{"arch": "jasper", "model": "CTC audio transcriber", "dataset": "read English sentences (LibriTTS-R)", "train_examples": 15625, "noise_aug": 0.01, "time_shift_ms": 50, "input": "waveform_16khz", "tokenizer": "char", "vocab_size": 32, "norm": "batchnorm", "hidden_act": "relu", "drop_path": 0.2, "depths": [5, 5, 5], "kernel_size": 9, "wave_channels": 96, "wave_strides": [5, 2, 2, 2, 2, 2], "widths": [96, 144, 208], "init": "orthogonal", "residual_init": "none", "optimizer": "normuon", "muon_scale": "match_rms_adamw", "learning_rate": 0.0031, "momentum": 0.95, "nesterov": true, "orthogonalizer": "polar_express", "adamw_lr_other_params": 0.0011, "max_grad_norm": 0.5, "cautious_weight_decay": true, "max_steps": 5600, "batch_size": 64, "epochs": 22.9, "lr_schedule": "wsd_sqrt", "decay_fraction": 0.3, "final_lr_fraction": 0, "warmup_steps": 110, "weight_decay": 0.1, "adamw_weight_decay_other_params": 0.01}
Rows from block 7 of a small CTC audio transcriber, named by matrix and row number. Rows with one number belong to one channel. Each number is 128 + 32 x the weight over its row's rms, rounded and kept within 0 to 255. All counts start at 0. Numbers have three digits each.
After each channel's rows are labels from the 100 clips, of 14976, where the channel reaches its highest value: "strongest on" is what is common among them. Only what is clearly more common there than usual is listed. The data: read English sentences (LibriTTS-R). In brackets: how many of the 100.
# convs0: first width-9 conv (model.blocks.7.convs.0.weight, 144x144x9, each kernel summed), inputs 0-71
# convs1: second width-9 conv (model.blocks.7.convs.1.weight, 144x144x9, transposed, each kernel summed), outputs 0-71

convs0.9:175154211162105072131137119131097124082090122092146121146091102115162104099158064083209073122073150109159177111081160135182102113108135146096180104137169142123123067103117152096156128083140059107086102179131154097185
convs1.9:095140113159145097119189120166164103092141105086144124124173142135117087157113083086129143093058115156173163097129116149138123109075152122148149136136123169084110185142183148162131153150168090130111150128127097137123
strongest on: the word "have" (37)

convs0.126:100073070093067098114110173109119177124130175145152157061109092188120128174126155099108108080109145092100115104116157152136124154102100118117120115170028119198112107104080112157103166158066095163106130158109120150142
convs1.126:126097075075147159087067134086046116156075095143125161104146105150110079120132073105094069100146176126139116107121164144183159088158114071139118095158136132094170062126078111162131098110150179126120156096112107082117
strongest on: the word "the" (78)

convs0.60:077120124117141143126138109146094111147088100094117133157127138172090129144096081096134143122134060159086095102114075130113105183162124140126072122085192058093162132135178147076138059137118136096144090158194184066141
convs1.60:092159100126107113165144192091122114162135090130127129145155226159171205164147151153153136135181130149105086080010145098071138096116089125102091124122185123104103105110124134079195126121101110126127155148112142129100
strongest on: the word "do" (27)

convs0.56:074124079104070128178136090183150147132079103109122116133095095161149152155131116123120127179142206064115107137092164104160118103127135066134114141149121093132106097147141163113129142111070129123155110152128163173089
convs1.56:130123092121171115139111098141129151165140148128123081102130148222126209097125084075112031118176159117176084156111204164147137116048138128157077129111153105182093127109098153104136072111093120122120118104125082179121
strongest on: the word "by" (25)

convs0.34:105170140104124117150149144100093107063102136140108116115177100153146181143095139111145186170119155177116114082113128114127145104098131166112142141170140158130194096126110127058139139106147130133136127192048153077139
convs1.34:093130152096155093135223089166065157099172150134122112099116112101130183202099131113099130108186162143161078162199152100121142145115122166109131151106128164139113137098153059036081106134141095071097112054135162110135
strongest on: the word "of" (52)

convs0.130:145088107160088183168130163085094159080165111164123159139162133100141068097147163124114133106163172082184150082138141073143179068145114094152154077086128136128150074174098106093092184110073140185130137092107113113083
convs1.130:085113141129123145151117117074150125079072114176091097120117132098092098140111136136096124147146123120087089085132152119082189107130137077171119176123138127145097173142124077099075123141079190109075196157102097156119
strongest on: the word "that" (31)

convs0.75:091131136178121121146139131166168146101087098151169079042144107137189165152100104128090147148152138076141138117100126146150081171152103169111131114099187220143114137137141106117099111111126160079095120065127148087117
convs1.75:131169205154139090182191149082079060130089136160128140110076120117132148130116087099078155126100177112137093128129165102157114109108143154066074161104124137121126083115153175106147165156191093082187161121145104100122
strongest on: the word "if" (78); the word "you" (53)

convs0.113:064150107108158130197117100141137058138107155131082096143118120161076094142110145125157103158141117104116129104134126109110108125080102096122144151096130110121114156146161144129173203175119156084160171129105135078111
convs1.113:087154130164134107101107175099136072100109093123146133075105184126160133112125112106098108100174135076075137149117083069118144108095104145066165133136138198131073113176166153137126187122132141123110092159102096120140
strongest on: the word "with" (35)

convs0.69:131102066146111118122069173091093114139120127094062112087128075115087164144104144084116090122096089174144144122093113105098190125125108166127095096080134100211123114132152107089119153104091087115081177120169124091073
convs1.69:170166131208130166148128177164104112149107177123096199138078120102102096088140130168124184158201154169144171125147176167097125129072118106082141169044147148174139127081159228146131142120122122115188127135156156180096
strongest on: the word "it" (38); the word "is" (34); the word "not" (25)

convs0.79:082156063098129108109170129124110074132142183066122112135081163128120107167135117091178140188111103154116156169129138113117138178084077139057061109118163129171142129092141094117130106085139129089128162163115113114109
convs1.79:099094073118114121065147096052127115112151090144121114091115109071194099101100123102210117110145118143127129111131111142107082120165129133094108107121139162101153090172136097091091104044139123129085112129147091110107
strongest on: the word "not" (38); the word "was" (34)

convs0.88:111111080094062169159093126108186135165086118139175117129081105080091100151153135149148080196147155127100173102135118188078064121141165051146123114130138108129127128121148169150112106113114124140115189075045109076082
convs1.88:020080086218093108123146137089117114102156161111100121191124185113130105103135144149137131089137102098204145164128156146138147158173150135150078086156147121165122079169146143169157145072128120124093153157145188094085
strongest on: the word "i" (42)

convs0.64:108138110157104128111113103069087090106132138135124137139135137090102160186157093092119110135116166124054147056082081195094153123118154157099129101158145101136139083199176135132168102173110127148166158080115175116087
convs1.64:089170160088136129091151089119202107109116081152085142098146111100112168097095073122119128149089110155090123099155113117119119137138154119142141117075115154120127110116149193154093090087102171175131068066095037164159
strongest on: the word "was" (49)

convs0.137:106113083147091113142141088168055060129152129078084098072103121171090069105122107096139078088174187102160135166169121168127101099172148090093075104135083137141142129109115148154137129100180092117113166060095154113166
convs1.137:085116128154136151116134168128094115145146186143146111142131113126116078117147098126080158149105191167156184163144128086127168129155094165096136137151130079079111098122144151144120119150107110146129075120120149098167
strongest on: the word "was" (52); the word "not" (26)

convs0.43:167196134130053146091125116104141122070128087113092152110102113192148152131137102105110160141134079119093109187081107105101144154108100110168100131127101087048132135194177145104156116092065134078113116183136084117065
convs1.43:139138067136155161127067150141131137162088136140112141118142131079122061094131157127088112076087154124143164116098158161078148143095106154087149143169141178172127139163124171146082175121135157131184135154069075157093
strongest on: the word "my" (38); the word "mr" (27)

convs0.31:144095103119089140161171116097086127092120152110092129142115106102153118099088128132186138155177144166057109153095119129077107061144065143086118144150125139073085112071135176081174102092110109125150159117153192149130
convs1.31:183067165117103133069140033113121104096100180150085091107119117137177167161119172100138145126188178198121096152182163143118114152125131162098113136128111128105111125137093117140103169176178137151147124110148161108134
strongest on: the word "he" (38)

convs0.33:116086154133106106101177133090110174110073146134136145131121113144184117117156066129137168134096109144099097118163153203106139064138055079144150098077156113102082133093124114104174125095093137104127129107089184198050
convs1.33:085104077097133165166102130145141105172159126072133117065074099149142113192119171144122123087158113081088077127177094145159089109103096183128088118106128143118091143143138141170168122109134083134110138101143154109088
strongest on: the word "be" (28); the word "not" (27)

convs0.51:105115145162123125137117151131200140128140110137145082172126051085084127119120123110108096112153110121178161149104086121085104110114126094106099167146158158113099166221133130071127159056128113110100103150124128143091
convs1.51:133101108133172070141125132093148118182142131114098139157114145157153168118132092145078110110079101077226146105098126162097161133143130130172112147104127086157180162155110130107143101132090106150079096182159102130096
strongest on: the word "i" (51)

convs0.54:217162114131109147162132181105110142111126149127095152095136146066135115130157137134112163134130098195103130125120131143081110083067127140086129143097061182097191126100100132114157145117132082047177133130073063146109
convs1.54:064077139054148137138104127096097107175149104119069134158111037119107146189109130120159112058162116109097114120089134147127090122183138124163171093144089117122152129126140089055142115107112135132129136123129138077153
strongest on: the word "from" (29)

convs0.40:161103166141120130130095126095139122119151100137082148182138137101101108097116146109077143118046078113105178165141107112158101140144157161070109137090181154141210136130139142120082098131109133118155162157106175114150
convs1.40:092120132171077161116143122108201136089165125165141130172086149079072083174102128150137131147141079155191122108105089164135049100082088107167140124153149170083126158191101129143125158100139111083099106134135124175113
strongest on: the word "which" (30); the word "with" (27)

convs0.73:106178151147138133095114124107128185163105135131109101089077129119112165105139156095059118080155051137120103130072167079068124194146114128125128099110093170083098119136127171087121155157092142065068188157119096112137
convs1.73:060156112094123132139143126133167079115152100212154152083048097071166129113103164124101126101129100158081155121177122082077081175141098124118129079129120139107150185150111123170151134080164063088088201085089055096113
strongest on: the word "much" (51)

convs0.8:153068131074089116126120109113076121123114162135145118092153032133034168135126133150126076095128121090158131091093186096130055135132130139118141127165072147061098142151089124133107149162122158116094130091150132129156
convs1.8:162089136161131070074153142078116168121119089087102165137188125140095089122112159141189144095105157132161059163120105128111131171126146142080104184133113153110102097080121156139144130155169194102139077091123099148104
strongest on: the word "with" (39)

convs0.94:120111121133123087166114082096075133129186116159118091161127126127127117093145162142112167099102151077074113121109090126107172144100081129087167175130128073103131122130184115156148231103081124138033076109117099047116
convs1.94:171128076123126122134138140151117118119140131095132111102158138103154093208073200113109126103118144159052103152137078165130135118172111102133110138121100150165162135089097136156114166157151133154070091141091121069081
strongest on: the word "nothing" (32)

convs0.20:098122142143107120088168155119068138093092082183069150130142109177156135131093114098106159133138113185127062103131184125068127163084127139127093141109093153089132131187096141106101153194162144086141155119138126134171
convs1.20:141169072100161116132107142114036085159091106121074129216088084119102117110154109170073148171120101112115080140149103131095126080113111133121107128112143167115080158098159094099150143154102106107145172142125104129137
strongest on: the word "had" (69)

convs0.77:154148103170096084103117140061116110139114162110126130101155133149067151117179195091093135189175116125165120134087107105115142170124151118123102170121160060131171073127095140082133117138063089158106122137124114137109
convs1.77:117144123156144093147124095051109128133071101083154144131181126164079148127106094059117081155177102148168098171128182130168105129116132165149076143133160122130077131132115130163149119156130130144138104121137103123137
strongest on: the word "the" (79)

convs0.98:121129196123142082125127110124117103123120077087129125109046124106085129107146130128104131128092148125099162137142143147156151102128132132101149122129151074097103144149181144163153158159123065126114136119074139128095
convs1.98:103099105115113109146141117139121159201159169088117091132112147058118106166123081105162100126103127090083147113093179151073122119179127124148116111116115132152085130105138183099105103160172102118120093077141151152103
strongest on: the word "him" (27)

convs0.129:146118142118125111123144091079160119094194083108095076194123166136164101138111066137112111064133112141161176146105149103181089156119133148090135071112188126095150128124163093143139127057174127105062142173077115129157
convs1.129:057099172070091194087120133151111168136093103109144125107144137122067110129104136102092112106078121158125151145161123133157137081110062113107130093140114068108143105073130096120132102118109093089093112073133110074156
strongest on: the word "he" (40); the word "his" (29)

convs0.91:149196149121131140154151090091216103143087118147085136095158059130054106128107141144180096069156075080129142131081130159149110090110153120131131101156154095125130135155067111120164069077118085129212136166105121148094
convs1.91:074128106107121160100051133112100125139078134174119125099073127128114144079150124137132139143067156138124150100100162124124093113029134115088132175103099050165137113136125173121116109148123155119128097076143096070170
strongest on: the word "my" (74); the word "i" (52)

convs0.22:117142084099126132137095140138159180099096097093102107119091122120171220139117111153177131138088089130086120163067114137117109107151133092141149175164094154116157131143130142111108085121099102093190170146103167088183
convs1.22:104139130104107054146124130105079145105154125077138115118099156088106099099164183079109082100088159077177046118094100131135140099065174151090105148135162157155167096128156164139113124156154120114132138140181166146077
strongest on: the word "not" (26)

convs0.5:137089128138141123063143093116121104213137125088150086126057080164123159109133125131130120189152135111103115154080128115180161152146122105149133098141134091098149128087187171118135077156157117173109098134123128091170
convs1.5:116130190144192101112138062132166134171114096159133094103095116126179102165135135123068171108161145086075066104100145157114110145174107135136100116071096108126088115111137119157155111106158087169103135151157096116166
strongest on: the word "not" (54); the word "do" (27)

convs0.29:089165166146097114151132103117140109127167114151115114144146086091111119093105127093127158104141149075159133171110191119117113128155089047080132164104113113104080136116125156137104175135154161164083138068056106062149
convs1.29:146138112155091072133157141068113123063134088108123143096164144136087108139131140105148097077086114087164179117146173135129088087091108155103135107115143126137103127158043126126168139090131175104117136083099099170126
strongest on: the word "with" (56)

convs0.118:098065064117115096122104137200137100146108170054124136122115103145143130127136071113164139116103087123100173154139142131091091148091158167071136169089123135145128107121145170145131178134163074137068177169184123098176
convs1.118:091142092146090148090191148124103152159115172093162091151150142120170107164139144086107143098110105180068164101131110152173109162115194155101152150140172135114164126147187140141133147157212160139073134142122123065084
strongest on: the word "have" (49)

convs0.19:114098098192085092142147104146076120122079077156124169125105080141204189160136155126115109123104070127107141138151155137140100108117138085095096107106168108109100118125138106123134093194103076043117094112098176122167
convs1.19:173142121165090098114108064153120102136119154075166125137117150116125165119160138087150120114147131167081154151174110089145068057133086157134148079076159098155098169131136162070133138182148113117120089128111073188185
strongest on: the word "it" (36)