config.toml
arch = "jasper"
model = "CTC audio transcriber"
dataset = "read English sentences (LibriTTS-R)"
train_examples = 15625
noise_aug = 0.01
time_shift_ms = 50
input = "waveform_16khz"
tokenizer = "char"
vocab_size = 32
norm = "batchnorm"
activation = "relu"
drop_path = 0.2
depths = [5, 5, 5]
kernel_size = 9
wave_channels = 96
wave_strides = [5, 2, 2, 2, 2, 2]
widths = [96, 144, 208]
init = "orthogonal"
residual_init = "none"
optimizer = "normuon"
muon_scale = "match_rms_adamw"
lr = 0.0031
momentum = 0.95
nesterov = true
orthogonalizer = "polar_express"
adamw_lr_other_params = 0.0011
grad_clip = 0.5
cautious_weight_decay = true
steps = 5600
batch_size = 64
epochs = 22.9
lr_schedule = "wsd_sqrt"
decay_fraction = 0.3
final_lr_fraction = 0
warmup_steps = 110
weight_decay = 0.1
adamw_weight_decay_other_params = 0.01
Rows from block 7 of a small CTC audio transcriber, named by matrix and row number. Rows with one number belong to one channel. Each number is 500 + 25 x the weight over its row's rms, rounded and kept within 0 to 999. All counts start at 0. Numbers have three digits each. After the name is the row's rms in percent of the matrix's.
After each channel's rows are labels from the 100 clips, of 14976, where the channel reaches its highest value: "loudest" is the band of the loudest frequency at the time of the peak; "strongest on" is what is common among them. Only what is clearly more common there than usual is listed. The data: read English sentences (LibriTTS-R). In brackets: how many of the 100.
# convs0: first width-9 conv (model.blocks.7.convs.0.weight, 144x144x9, each kernel summed), inputs 0-71
# convs1: second width-9 conv (model.blocks.7.convs.1.weight, 144x144x9, transposed, each kernel summed), outputs 0-71

convs0.55 104:461508515475512513494471504485542533518519518522501506455511493545480521456509507507488476525480495483514480472464511518506461514474458494495492482537494478495497499572468484489501438476501505483506496491513502445473
convs1.55 105:484485465507502512480552485469504537488525511505502506480526546555475477499496538479475522542493492513472477494465458473508523506504477507544434536505542478466486508480560482483487492493519452494521475459516499505486
loudest: 250 to 500 Hz (45)
strongest on: the word "there" (27)

convs0.57 102:482508500506494486518540521534497482499491540491497488512470508510472469452505494487465514500450474496467540456479528519537530479480521465458493531475446529499501488500522527545491516492487487519486495480484456496489
convs1.57 107:505484473491510490504488504523472513507527464467518511501454494525487515463503535530471475507489495499526540516467497491486485448493491528481480490495491499503490534500434470529491504517465497513513506522491478515480
loudest: 250 to 500 Hz (49)
strongest on: the word "be" (44)

convs0.0 096:534497502519457495468487448507542458506473476503509520503478504513521511509512497525470507489447507499451482497477522492476506542449513539499489497539483486499497500492511514480509503483496548503478511512457462478520
convs1.0 110:497470500493521463492472523508495498442504490518476467533526452519508539456493523520492527499533472509471477525518483510473464497525464482498498520523501519489509525457494520536453510522489499502492490515477449475542
loudest: 2000 to 4000 Hz (35)
strongest on: the word "you" (35)

convs0.72 103:457496499491497509527523498521484507530524480477500475495447488472562505501507481474500536463528491434494528490499481507486456496525544449509507467507514508471455506465518496525540545500535471503523453516476483448508
convs1.72 103:513456500499469491504472529509472476505455508481488491497504465480503480488524467472455462522511514475499540513505474529499466521475465497549509465461513484526471510450495476489496526500495507488502562500516499462529
loudest: 500 to 1000 Hz (41)
strongest on: the word "said" (26)

convs0.45 105:496463504499533520495547505508491475495500502540483494505495525512475495496484523515500493531479502502462497490474570509476437482493480496507469492532481463500489502483479505501491502477541484492431482529475523481531
convs1.45 094:496492497473499540470508459445506507538523468499539478496521473490510558524490453491455465486518468530501492528513499514492470503500552482518463467544491513467519525486504494528509478537543478483468486528519501493515
loudest: 4000 to 8000 Hz (32)
strongest on: the word "to" (75)

convs0.120 102:496499435486480504527494520497512490506472516503521504462524476538504512477486526482483518489511462457531503493494511531527494516487464489537513525490490488511492478500513460510552467489520544525525516481468512414526
convs1.120 106:523517459455480518470460484502487519525476458507518472501508517487528490527496484465547484518516484508458522487543509492492483526499510484512511488497511539516419478506479460455464489443512519495487469555518488486524
loudest: 500 to 1000 Hz (30)
strongest on: the word "but" (38)