config.toml
train_examples = 15625
muon_scale = "match_rms_adamw"
lr = 0.0031
grad_clip = 0.5
steps = 5600
Rows from block 7 of a small CTC audio transcriber, named by matrix and row number. Rows with one number belong to one channel. Each number is 128 + 32 x the weight over its row's rms, rounded and kept within 0 to 255. All counts start at 0. Numbers have three digits each.
After each channel's rows are labels from the 100 clips, of 14976, where the channel reaches its highest value: "responds to" is what is common among them. Only what is clearly more common there than usual is listed. The data: read English sentences (LibriTTS-R). In brackets: how many of the 100.
# convs0: first width-9 conv (model.blocks.7.convs.0.weight, 144x144x9, each kernel summed), inputs 72-143
# convs1: second width-9 conv (model.blocks.7.convs.1.weight, 144x144x9, transposed, each kernel summed), outputs 72-143

convs0.77:119133058130080117165128138123125150166141131103094145085150168184040125110128191151071143126123140076129127102171088099068160122093097182145126123131159053150146050178140087123090119175130143123128112119107129079105
convs1.77:144082092123072054114132141133076115125153189107102159089166183046152165128105142161129147138182187142124104166117126106103100098135083137194121141112121098118122044097137062138109143163073217153085133139125117136164
responds to: the word "the" (79)

convs0.33:163089142126096076174107106119181152099129117097102153155071106129115148085128174095140149132059130065128099109098126175105128121189135097152161125087142148138104082124098123081138118090129156069191141143148155126160
convs1.33:181092082158114100150086106096121140096169129123082153055120115142089141135117137111117167137123078109150119097091125179114191145221162085136119162125091140167114205158098136133067115141118091111104128212111179117138
responds to: the word "be" (28); the word "not" (27)

convs0.91:104154093104147128138107142102106064206120154122126195125163119064046145150096119173198156152135111127127156101161054108128138139105128108135117105085104146125123140127145119114171112136132151111103101126118118105088
convs1.91:078149171114131081140134158081134129085113084157165112161104148181153096138092083094080138097094118092123113135069144105154125116143081122101084100036157160105153123138063101075086116115206118135136172099130115129128
responds to: the word "my" (74); the word "i" (52)

convs0.5:102100089096145111113140143104137105133146100150036122100138165114088095142156109120051079114143043113148155116135053088100127132127109156069075128115148115103107158150071100065119163199121142142087114097096065133124
convs1.5:123139096071144114143175210077150159131151135145098131159124135153118083169178057110155122077120082117088147114173105110144130120060145146051172105127116133149098170138106162051153075155151121093146106157140084119159
responds to: the word "not" (54); the word "do" (27)

convs0.79:156100162147090108157109111064111096146082159151124115152035130137103147082070169118106077099130147152168178151115109093137069146120114118127057156089150120080128116118146145128089140085138111175137060122054096105129
convs1.79:214143115110174127161077161104102155140147096143179187130109164148118115159065125135088120125113205145184160093123179105069146105111123125116127166120085118083181156102136128175115092168144176170119108115106064119160
responds to: the word "not" (38); the word "was" (34)

convs0.60:135147118083137134165080114100123101168125115073127146141149155157141114102159116110133138155125100114163094086121128089140127051166143108109086122143086134118087154110115138129140198110045148116094081137082132127228
convs1.60:107144158132154060187098165116078124105106142154138082143130141133087085135090156185121092154107135107142153122111121135139121067103026116142154061114139116145095165123137106137169120100111175103135108123130109131134
responds to: the word "do" (27)

convs0.54:135100113102220090107091067134143099113162113136103118172123149108146128116129128117181100113144169139106110137148141172138144073103144119127052108140137163147096111089095107103103148047199123092161107127156096097161
convs1.54:098175134148163111162120128079123094091180073134075124094129115150107063153113111131055118111058128106128142107150108110099120153126157145104171134103127161074104085088094086133132054110142206099150112160131159154073
responds to: the word "from" (29)

convs0.29:175169151105163194108155132150091114140096172114096138145153139077107100068133183108136148198096147123148163151121101141065143078095150097136130133166083113106119077155148127122115150091086178086049162068130149092137
convs1.29:124132054080105177095154089157138056166125097119097091120136121106203108148139168177107099111149084093175177148218122089088076180104109108072143147073146088140115119132115104111097150140160129118164132121102144101078
responds to: the word "with" (56)

convs0.126:155089171127101068128125130224124139127132137151125152128134159069187096143103162142118103126118111106126127154129070112046167170091096131107078144091067126099098150125136116168102151135104147148119137125067148129110
convs1.126:152138133118143117096130120164060128114148104108136089121126044171184150091133158107139135113133110140075153133092183147144107092146096120043172108151138126121096119138171114102132081139145143151111133075130148053083
responds to: the word "the" (78)

convs0.75:138113113057090152074103138103102135089158065093128139142102108084139136164080126124108105136125123051132053125093080175116087097127086144070100104159123087163076191141159147153165193108146140120122141138112140137126
convs1.75:119148112161097119101133169120171119128155095097111112144180159121141152109115078105103130125161081096136127105049128145114123094094037144151088154090144177114106144152098084106098101113070077103142091136161149138188
responds to: the word "if" (78); the word "you" (53)

convs0.9:074159116131104136124156086113122139116143081119130161133125157099079075078080137103101080105154095077157110143130101177111108089094129139154099094136152123141148079140130134096098149150118119144130093188097112174095
convs1.9:072087177155142112163119080133098148070147169125181095131167070137104077034086121123090147132146102129131103057075135142169087198153156159152119125123163175053142142149108073131101075156134102182127135169103153119137
responds to: the word "have" (37)

convs0.73:048189108099154100146131090182083121073089153134071091106158154158114132156084106131103151079096101122101137125075128141086136150145106112106180129107149165084134156105127132161104112166178142128109166115149168137076
convs1.73:147180136136156094118089139145114122130120137142103156156130076128148167133165138093125081160200112126051108156139105098120131162147142122126099181119176144101096113132110122105105112150068146112101137133137143180139
responds to: the word "much" (51)

convs0.120:148104107057126156131131153078167160106117103105108178166104133162116174188118135138139062089066130140103119173106092149112111090150053122099109111087115089153143121112115163141119114098127129132228145121100106179107
convs1.120:120114122101097123058136170131112119114109056134086148162113182189097103078126117150114100128068116100093139109112134079108062147124106118152117124104086151127128146172107115102103103145200133102070162108136120098145
responds to: the word "but" (38)

convs0.55:111174136104122119049140143062095077153110188089103113141118079046188172130125208135088089129148106125132123098137120146115084138091117145147102066084105099123135091099173153179140132094133127074121129104122091108121
convs1.55:094088162091076130076169138080119117183098155120145141123153113154111122159127150090131073092148143102162174107151099196132104139099101116099104077103133116107135168118116146113111137094140105133114106056124183122198
responds to: the word "there" (27)

convs0.22:133133104151129111087116143154162136112143192119069177182172124109115079110166087080062099181081107138088161102129102122149167155169152078149164145112106115029113103104115140109078151101125112089169144168094155094089
convs1.22:118129118157092072125136106148120081099093106109108082139151156105148183113180067105074077105142101096130133079041095105137168114169127147168080097120076160087146126092111132089084092132121082102116119112129111150080
responds to: the word "not" (26)

convs0.20:095137124088149171086192132142102135059168105117062074150125137132185110072154181116095071169120146133108149203167139109083171103174113131160175099157135129122116112150114115115119109087141152076096164152079126093107
convs1.20:146144114120140115070131158104098195117110113131141140128123126140147127078201062128134156108122103175108164124078159120133165182117157146130087132110100052091098078127098183095024154114099117112182084130123116159160
responds to: the word "had" (69)

convs0.129:129116156182067162197155093057147074162145162129101083134155160108125162129132143105173085088072153103114147119181129064089136102129096095130114137112131098177133136125096129152093116132121120093170110069128136103149
convs1.129:083153134156141152149100033130091136046145120144188064114098079081158080108126161116102099136150129112102084159080135126152129090153151121131136097111156200085183143118092082140106071114099130168143113155160153144109
responds to: the word "he" (40); the word "his" (29)

convs0.31:150072178163090144150119108116120093102157145123150150174061148067133142138112139124096082097150157143164062160089058164139107127139118121078084120155190148070138169077131164115118119111090161165070128146123102130097
convs1.31:186093128115143128201143197093149127085113193148098105102130140089122126141151089096094088106085129135202121139173145115114080105057143117154089118122114120102146114165110096112120162168068116129101133153173070118174
responds to: the word "he" (38)

convs0.43:121154099128134140094152137153099138066107122153098164068140152127099131096112068116080143170101162121126138074138088117143067139081105094116128123124137119162100123116117134095084155149141132125083097223141111087185
convs1.43:118153154114105140137109172102059166072148161104135106129147140086147116131127086101144189149118161128146159077173119103139199126192125130076153102141139177151089121095183146179159176191117150109198155095119183141138
responds to: the word "my" (38); the word "mr" (27)

convs0.137:140139150109118214092112104083157121171115067113159078116100115090127103165097125136176117137178047135158108170143105165151175109119156166099140108139141138128087155114175106127122151086154100105118087135119119126091
convs1.137:207128137090098109108146121141131060130137141156100097144097070139123150092103171167135092125149093151212138132115090083179154106128000111115110066080063084126117108116079063158134081116142101135126199101146101136130
responds to: the word "was" (52); the word "not" (26)

convs0.98:130145129188107132143194109098108099114147193099147134157114102104124115157160124124124122168118085107156163127191118048187180098054121125183131096127150150047137092118123188075116122148135170066106065140085052064081
convs1.98:082079128137092103101146207113123166154180131096128148130104177117141085206126168172100079149095160184133123121175133093149154104057123143145145097104120175117142146225108097142119155139163157081166160086120120055102
responds to: the word "him" (27)

convs0.69:108085128085114092140081159161123063140135162117157103137055148046107147092135111170166149147127122147109112144081075088110160120093158114094104139104170148106117134105130086115157114126125107147147194166066101074103
convs1.69:141143170149149144125171138121113125148127165112107090180167147124168147119127087108153117131125111124103088163078066171134097127145105129143165131165111162146161107081103145121136155155142104168107107067094149140090
responds to: the word "it" (38); the word "is" (34); the word "not" (25)

convs0.57:134143093154145129114150087122158115176146079085123136149113130141124147123137085166135147110106064162100129134102140136186089060162140094066154152113156050072131070167117139168129122200072125120090170175086096126170
convs1.57:153106111140092136133091138161125061214170120166130113082121145121106139130064109091131171109155086124080195166175098149092115128140085144188090156160131072117138115134144075118071095175146045039120093158141165120086
responds to: the word "be" (44)

convs0.34:088138108161134138142122093086103064137149208130088152133085146123147096128119079122153073087168071120122166134119119065082114099131108127123115049111065136151120120108099139164134078125156151068093154051112045125111
convs1.34:144145099142125128157185154082193108142095151163152154138157131101126104127131111116107111145158063068130132110130158147170090127143125099103073096085109091147158114152068155133106098115141139100115114124162142073144
responds to: the word "of" (52)

convs0.88:118122157141118078161116162119143143131153065137087097117115156104104135099144131127090142105129112136133076141141096124102068096139090098074035106111113164113109140080145147116177102137131066169119119147143135062138
convs1.88:137119113145147133143083124101137093182173131090083160111152167132175134171175111079132077128125147127210108123148151159172071174160166128105135165147148154094183133120110107129146124095143123114083145154115099118095
responds to: the word "i" (42)

convs0.19:127137166119124134126132154124154160119144121152159105094093079098079150066146112086196132162083125147146125152119115130055120128112136102125173165159125087092078159094103137089169113093076081114143145053089080158077
convs1.19:155127111137110144091175174184115081176089174146099146163203138159127144074040154075087133140068126166144128115120144148100136188127143154123124132084134119159104123157101124169102181133143129113132116099123194134141
responds to: the word "it" (36)

convs0.113:149098131103199088156198092143094105101124068123149179136075150085197082115132198164092154157063150100054096156122143126127107055180144125146190112158149107144140082146159147169161159132161146114134145131107162096105
convs1.113:177137122086103150068124132127108122104075145144134118182126106140112172153136097145148156068105111132103154152111141109129114146172140106096161162096144139112139099135097094114143079141164000145060117032135073138092
responds to: the word "with" (35)

convs0.56:148118086082185124100140126140107117133155154079148107140147077105044151125138144141171152099115076151097136125131087107079115158155063137083106072094078175097244147093112083113137132117111189107119136149091144091098
convs1.56:071139131160170079170173092126092175133138134143118136108141139127120165130185077106130152135138187158160144069143154093101110087140111149133150127141086145164103130174174160076117088128140131153071137119120156141120
responds to: the word "by" (25)

convs0.64:123118099133123114068135081145108113189142105104126174076139099134077150136115122130115107095118154093110137143098173151163126102169142158091159178124121127143076155086094103140151162139120060062169126066115095086038
convs1.64:121159198118063104158078083108144129133164120102102158144128122098128100174110187099114129108186142150102147166162112150164137118121156129125130101116104119112146067088079082120124161057131213135117133168134113071142
responds to: the word "was" (49)

convs0.118:109118152165056130118137106092129055133130162138091093145130086098051069086080117070151104113139138152119076172075154149131124120100102171159101101112107108124064158066113099135139170116143117115109141179109132121117
convs1.118:128127103141085118139212157122099105128094118122086099164166125174078162133173117088120130105153166121093104125122145173110164166127144150131126119128132235101122145182125119098127131099135105133027125094077133151093
responds to: the word "have" (49)

convs0.8:102153102119148068072157126131201125132130085117177160067108144114091113073159107094105178141129133073108128188102107119150096125123170107091112116164115146112134110029133092142150161088105147098110104166145115118083
convs1.8:182162130112149150146101142190154147173106116081173083124165089102156148067106109199151153169140095181139126116094108125115112095176136148119101106134122101156128078110195147184141146174132125061117193079133129102149
responds to: the word "with" (39)

convs0.72:099140182109139141069150098116134156080125163169117178093065187150196134092149127095071110165152129087117110126117129186157160100113157141150107125159113172117104104108109081129096137104110102119127126129158137154103
convs1.72:086095087117149159134103122117133166100128127119140157179158120186144133176100103130131117117086175076076124052134112089092065073165130174174057124144187102151109095116204097151147136121147128123153096130151083144110
responds to: the word "said" (26)

convs0.45:111136141109171039100137186169092124068101152126114117165167177109110107139169101096162000150155126087072150125140140140153132107137103106149123084121132134145129154148122077144090107122115160158188118093123068149086
convs1.45:147122106096167104151110114159143102102092062130111104168135157121153120157134133157128088121125145146128128159096127150154178082070090099128184089173098139191084156183081130094098092116129172090173158082111131124187
responds to: the word "to" (75)

convs0.51:073135136155129137113085134129065103189129188119075107151073080088064168101127129222066107152194162126125138157051130123126105126117110101151134102122123132138171126152157105139171162089092109124097090154119070132118
convs1.51:085038067071089122135143173178125117178145117108092143187188157111100092115097113085178164103135129124156102113135127148140151141118120146138116080156143132117068131166132082139106030143181123103080177091123102140123
responds to: the word "i" (51)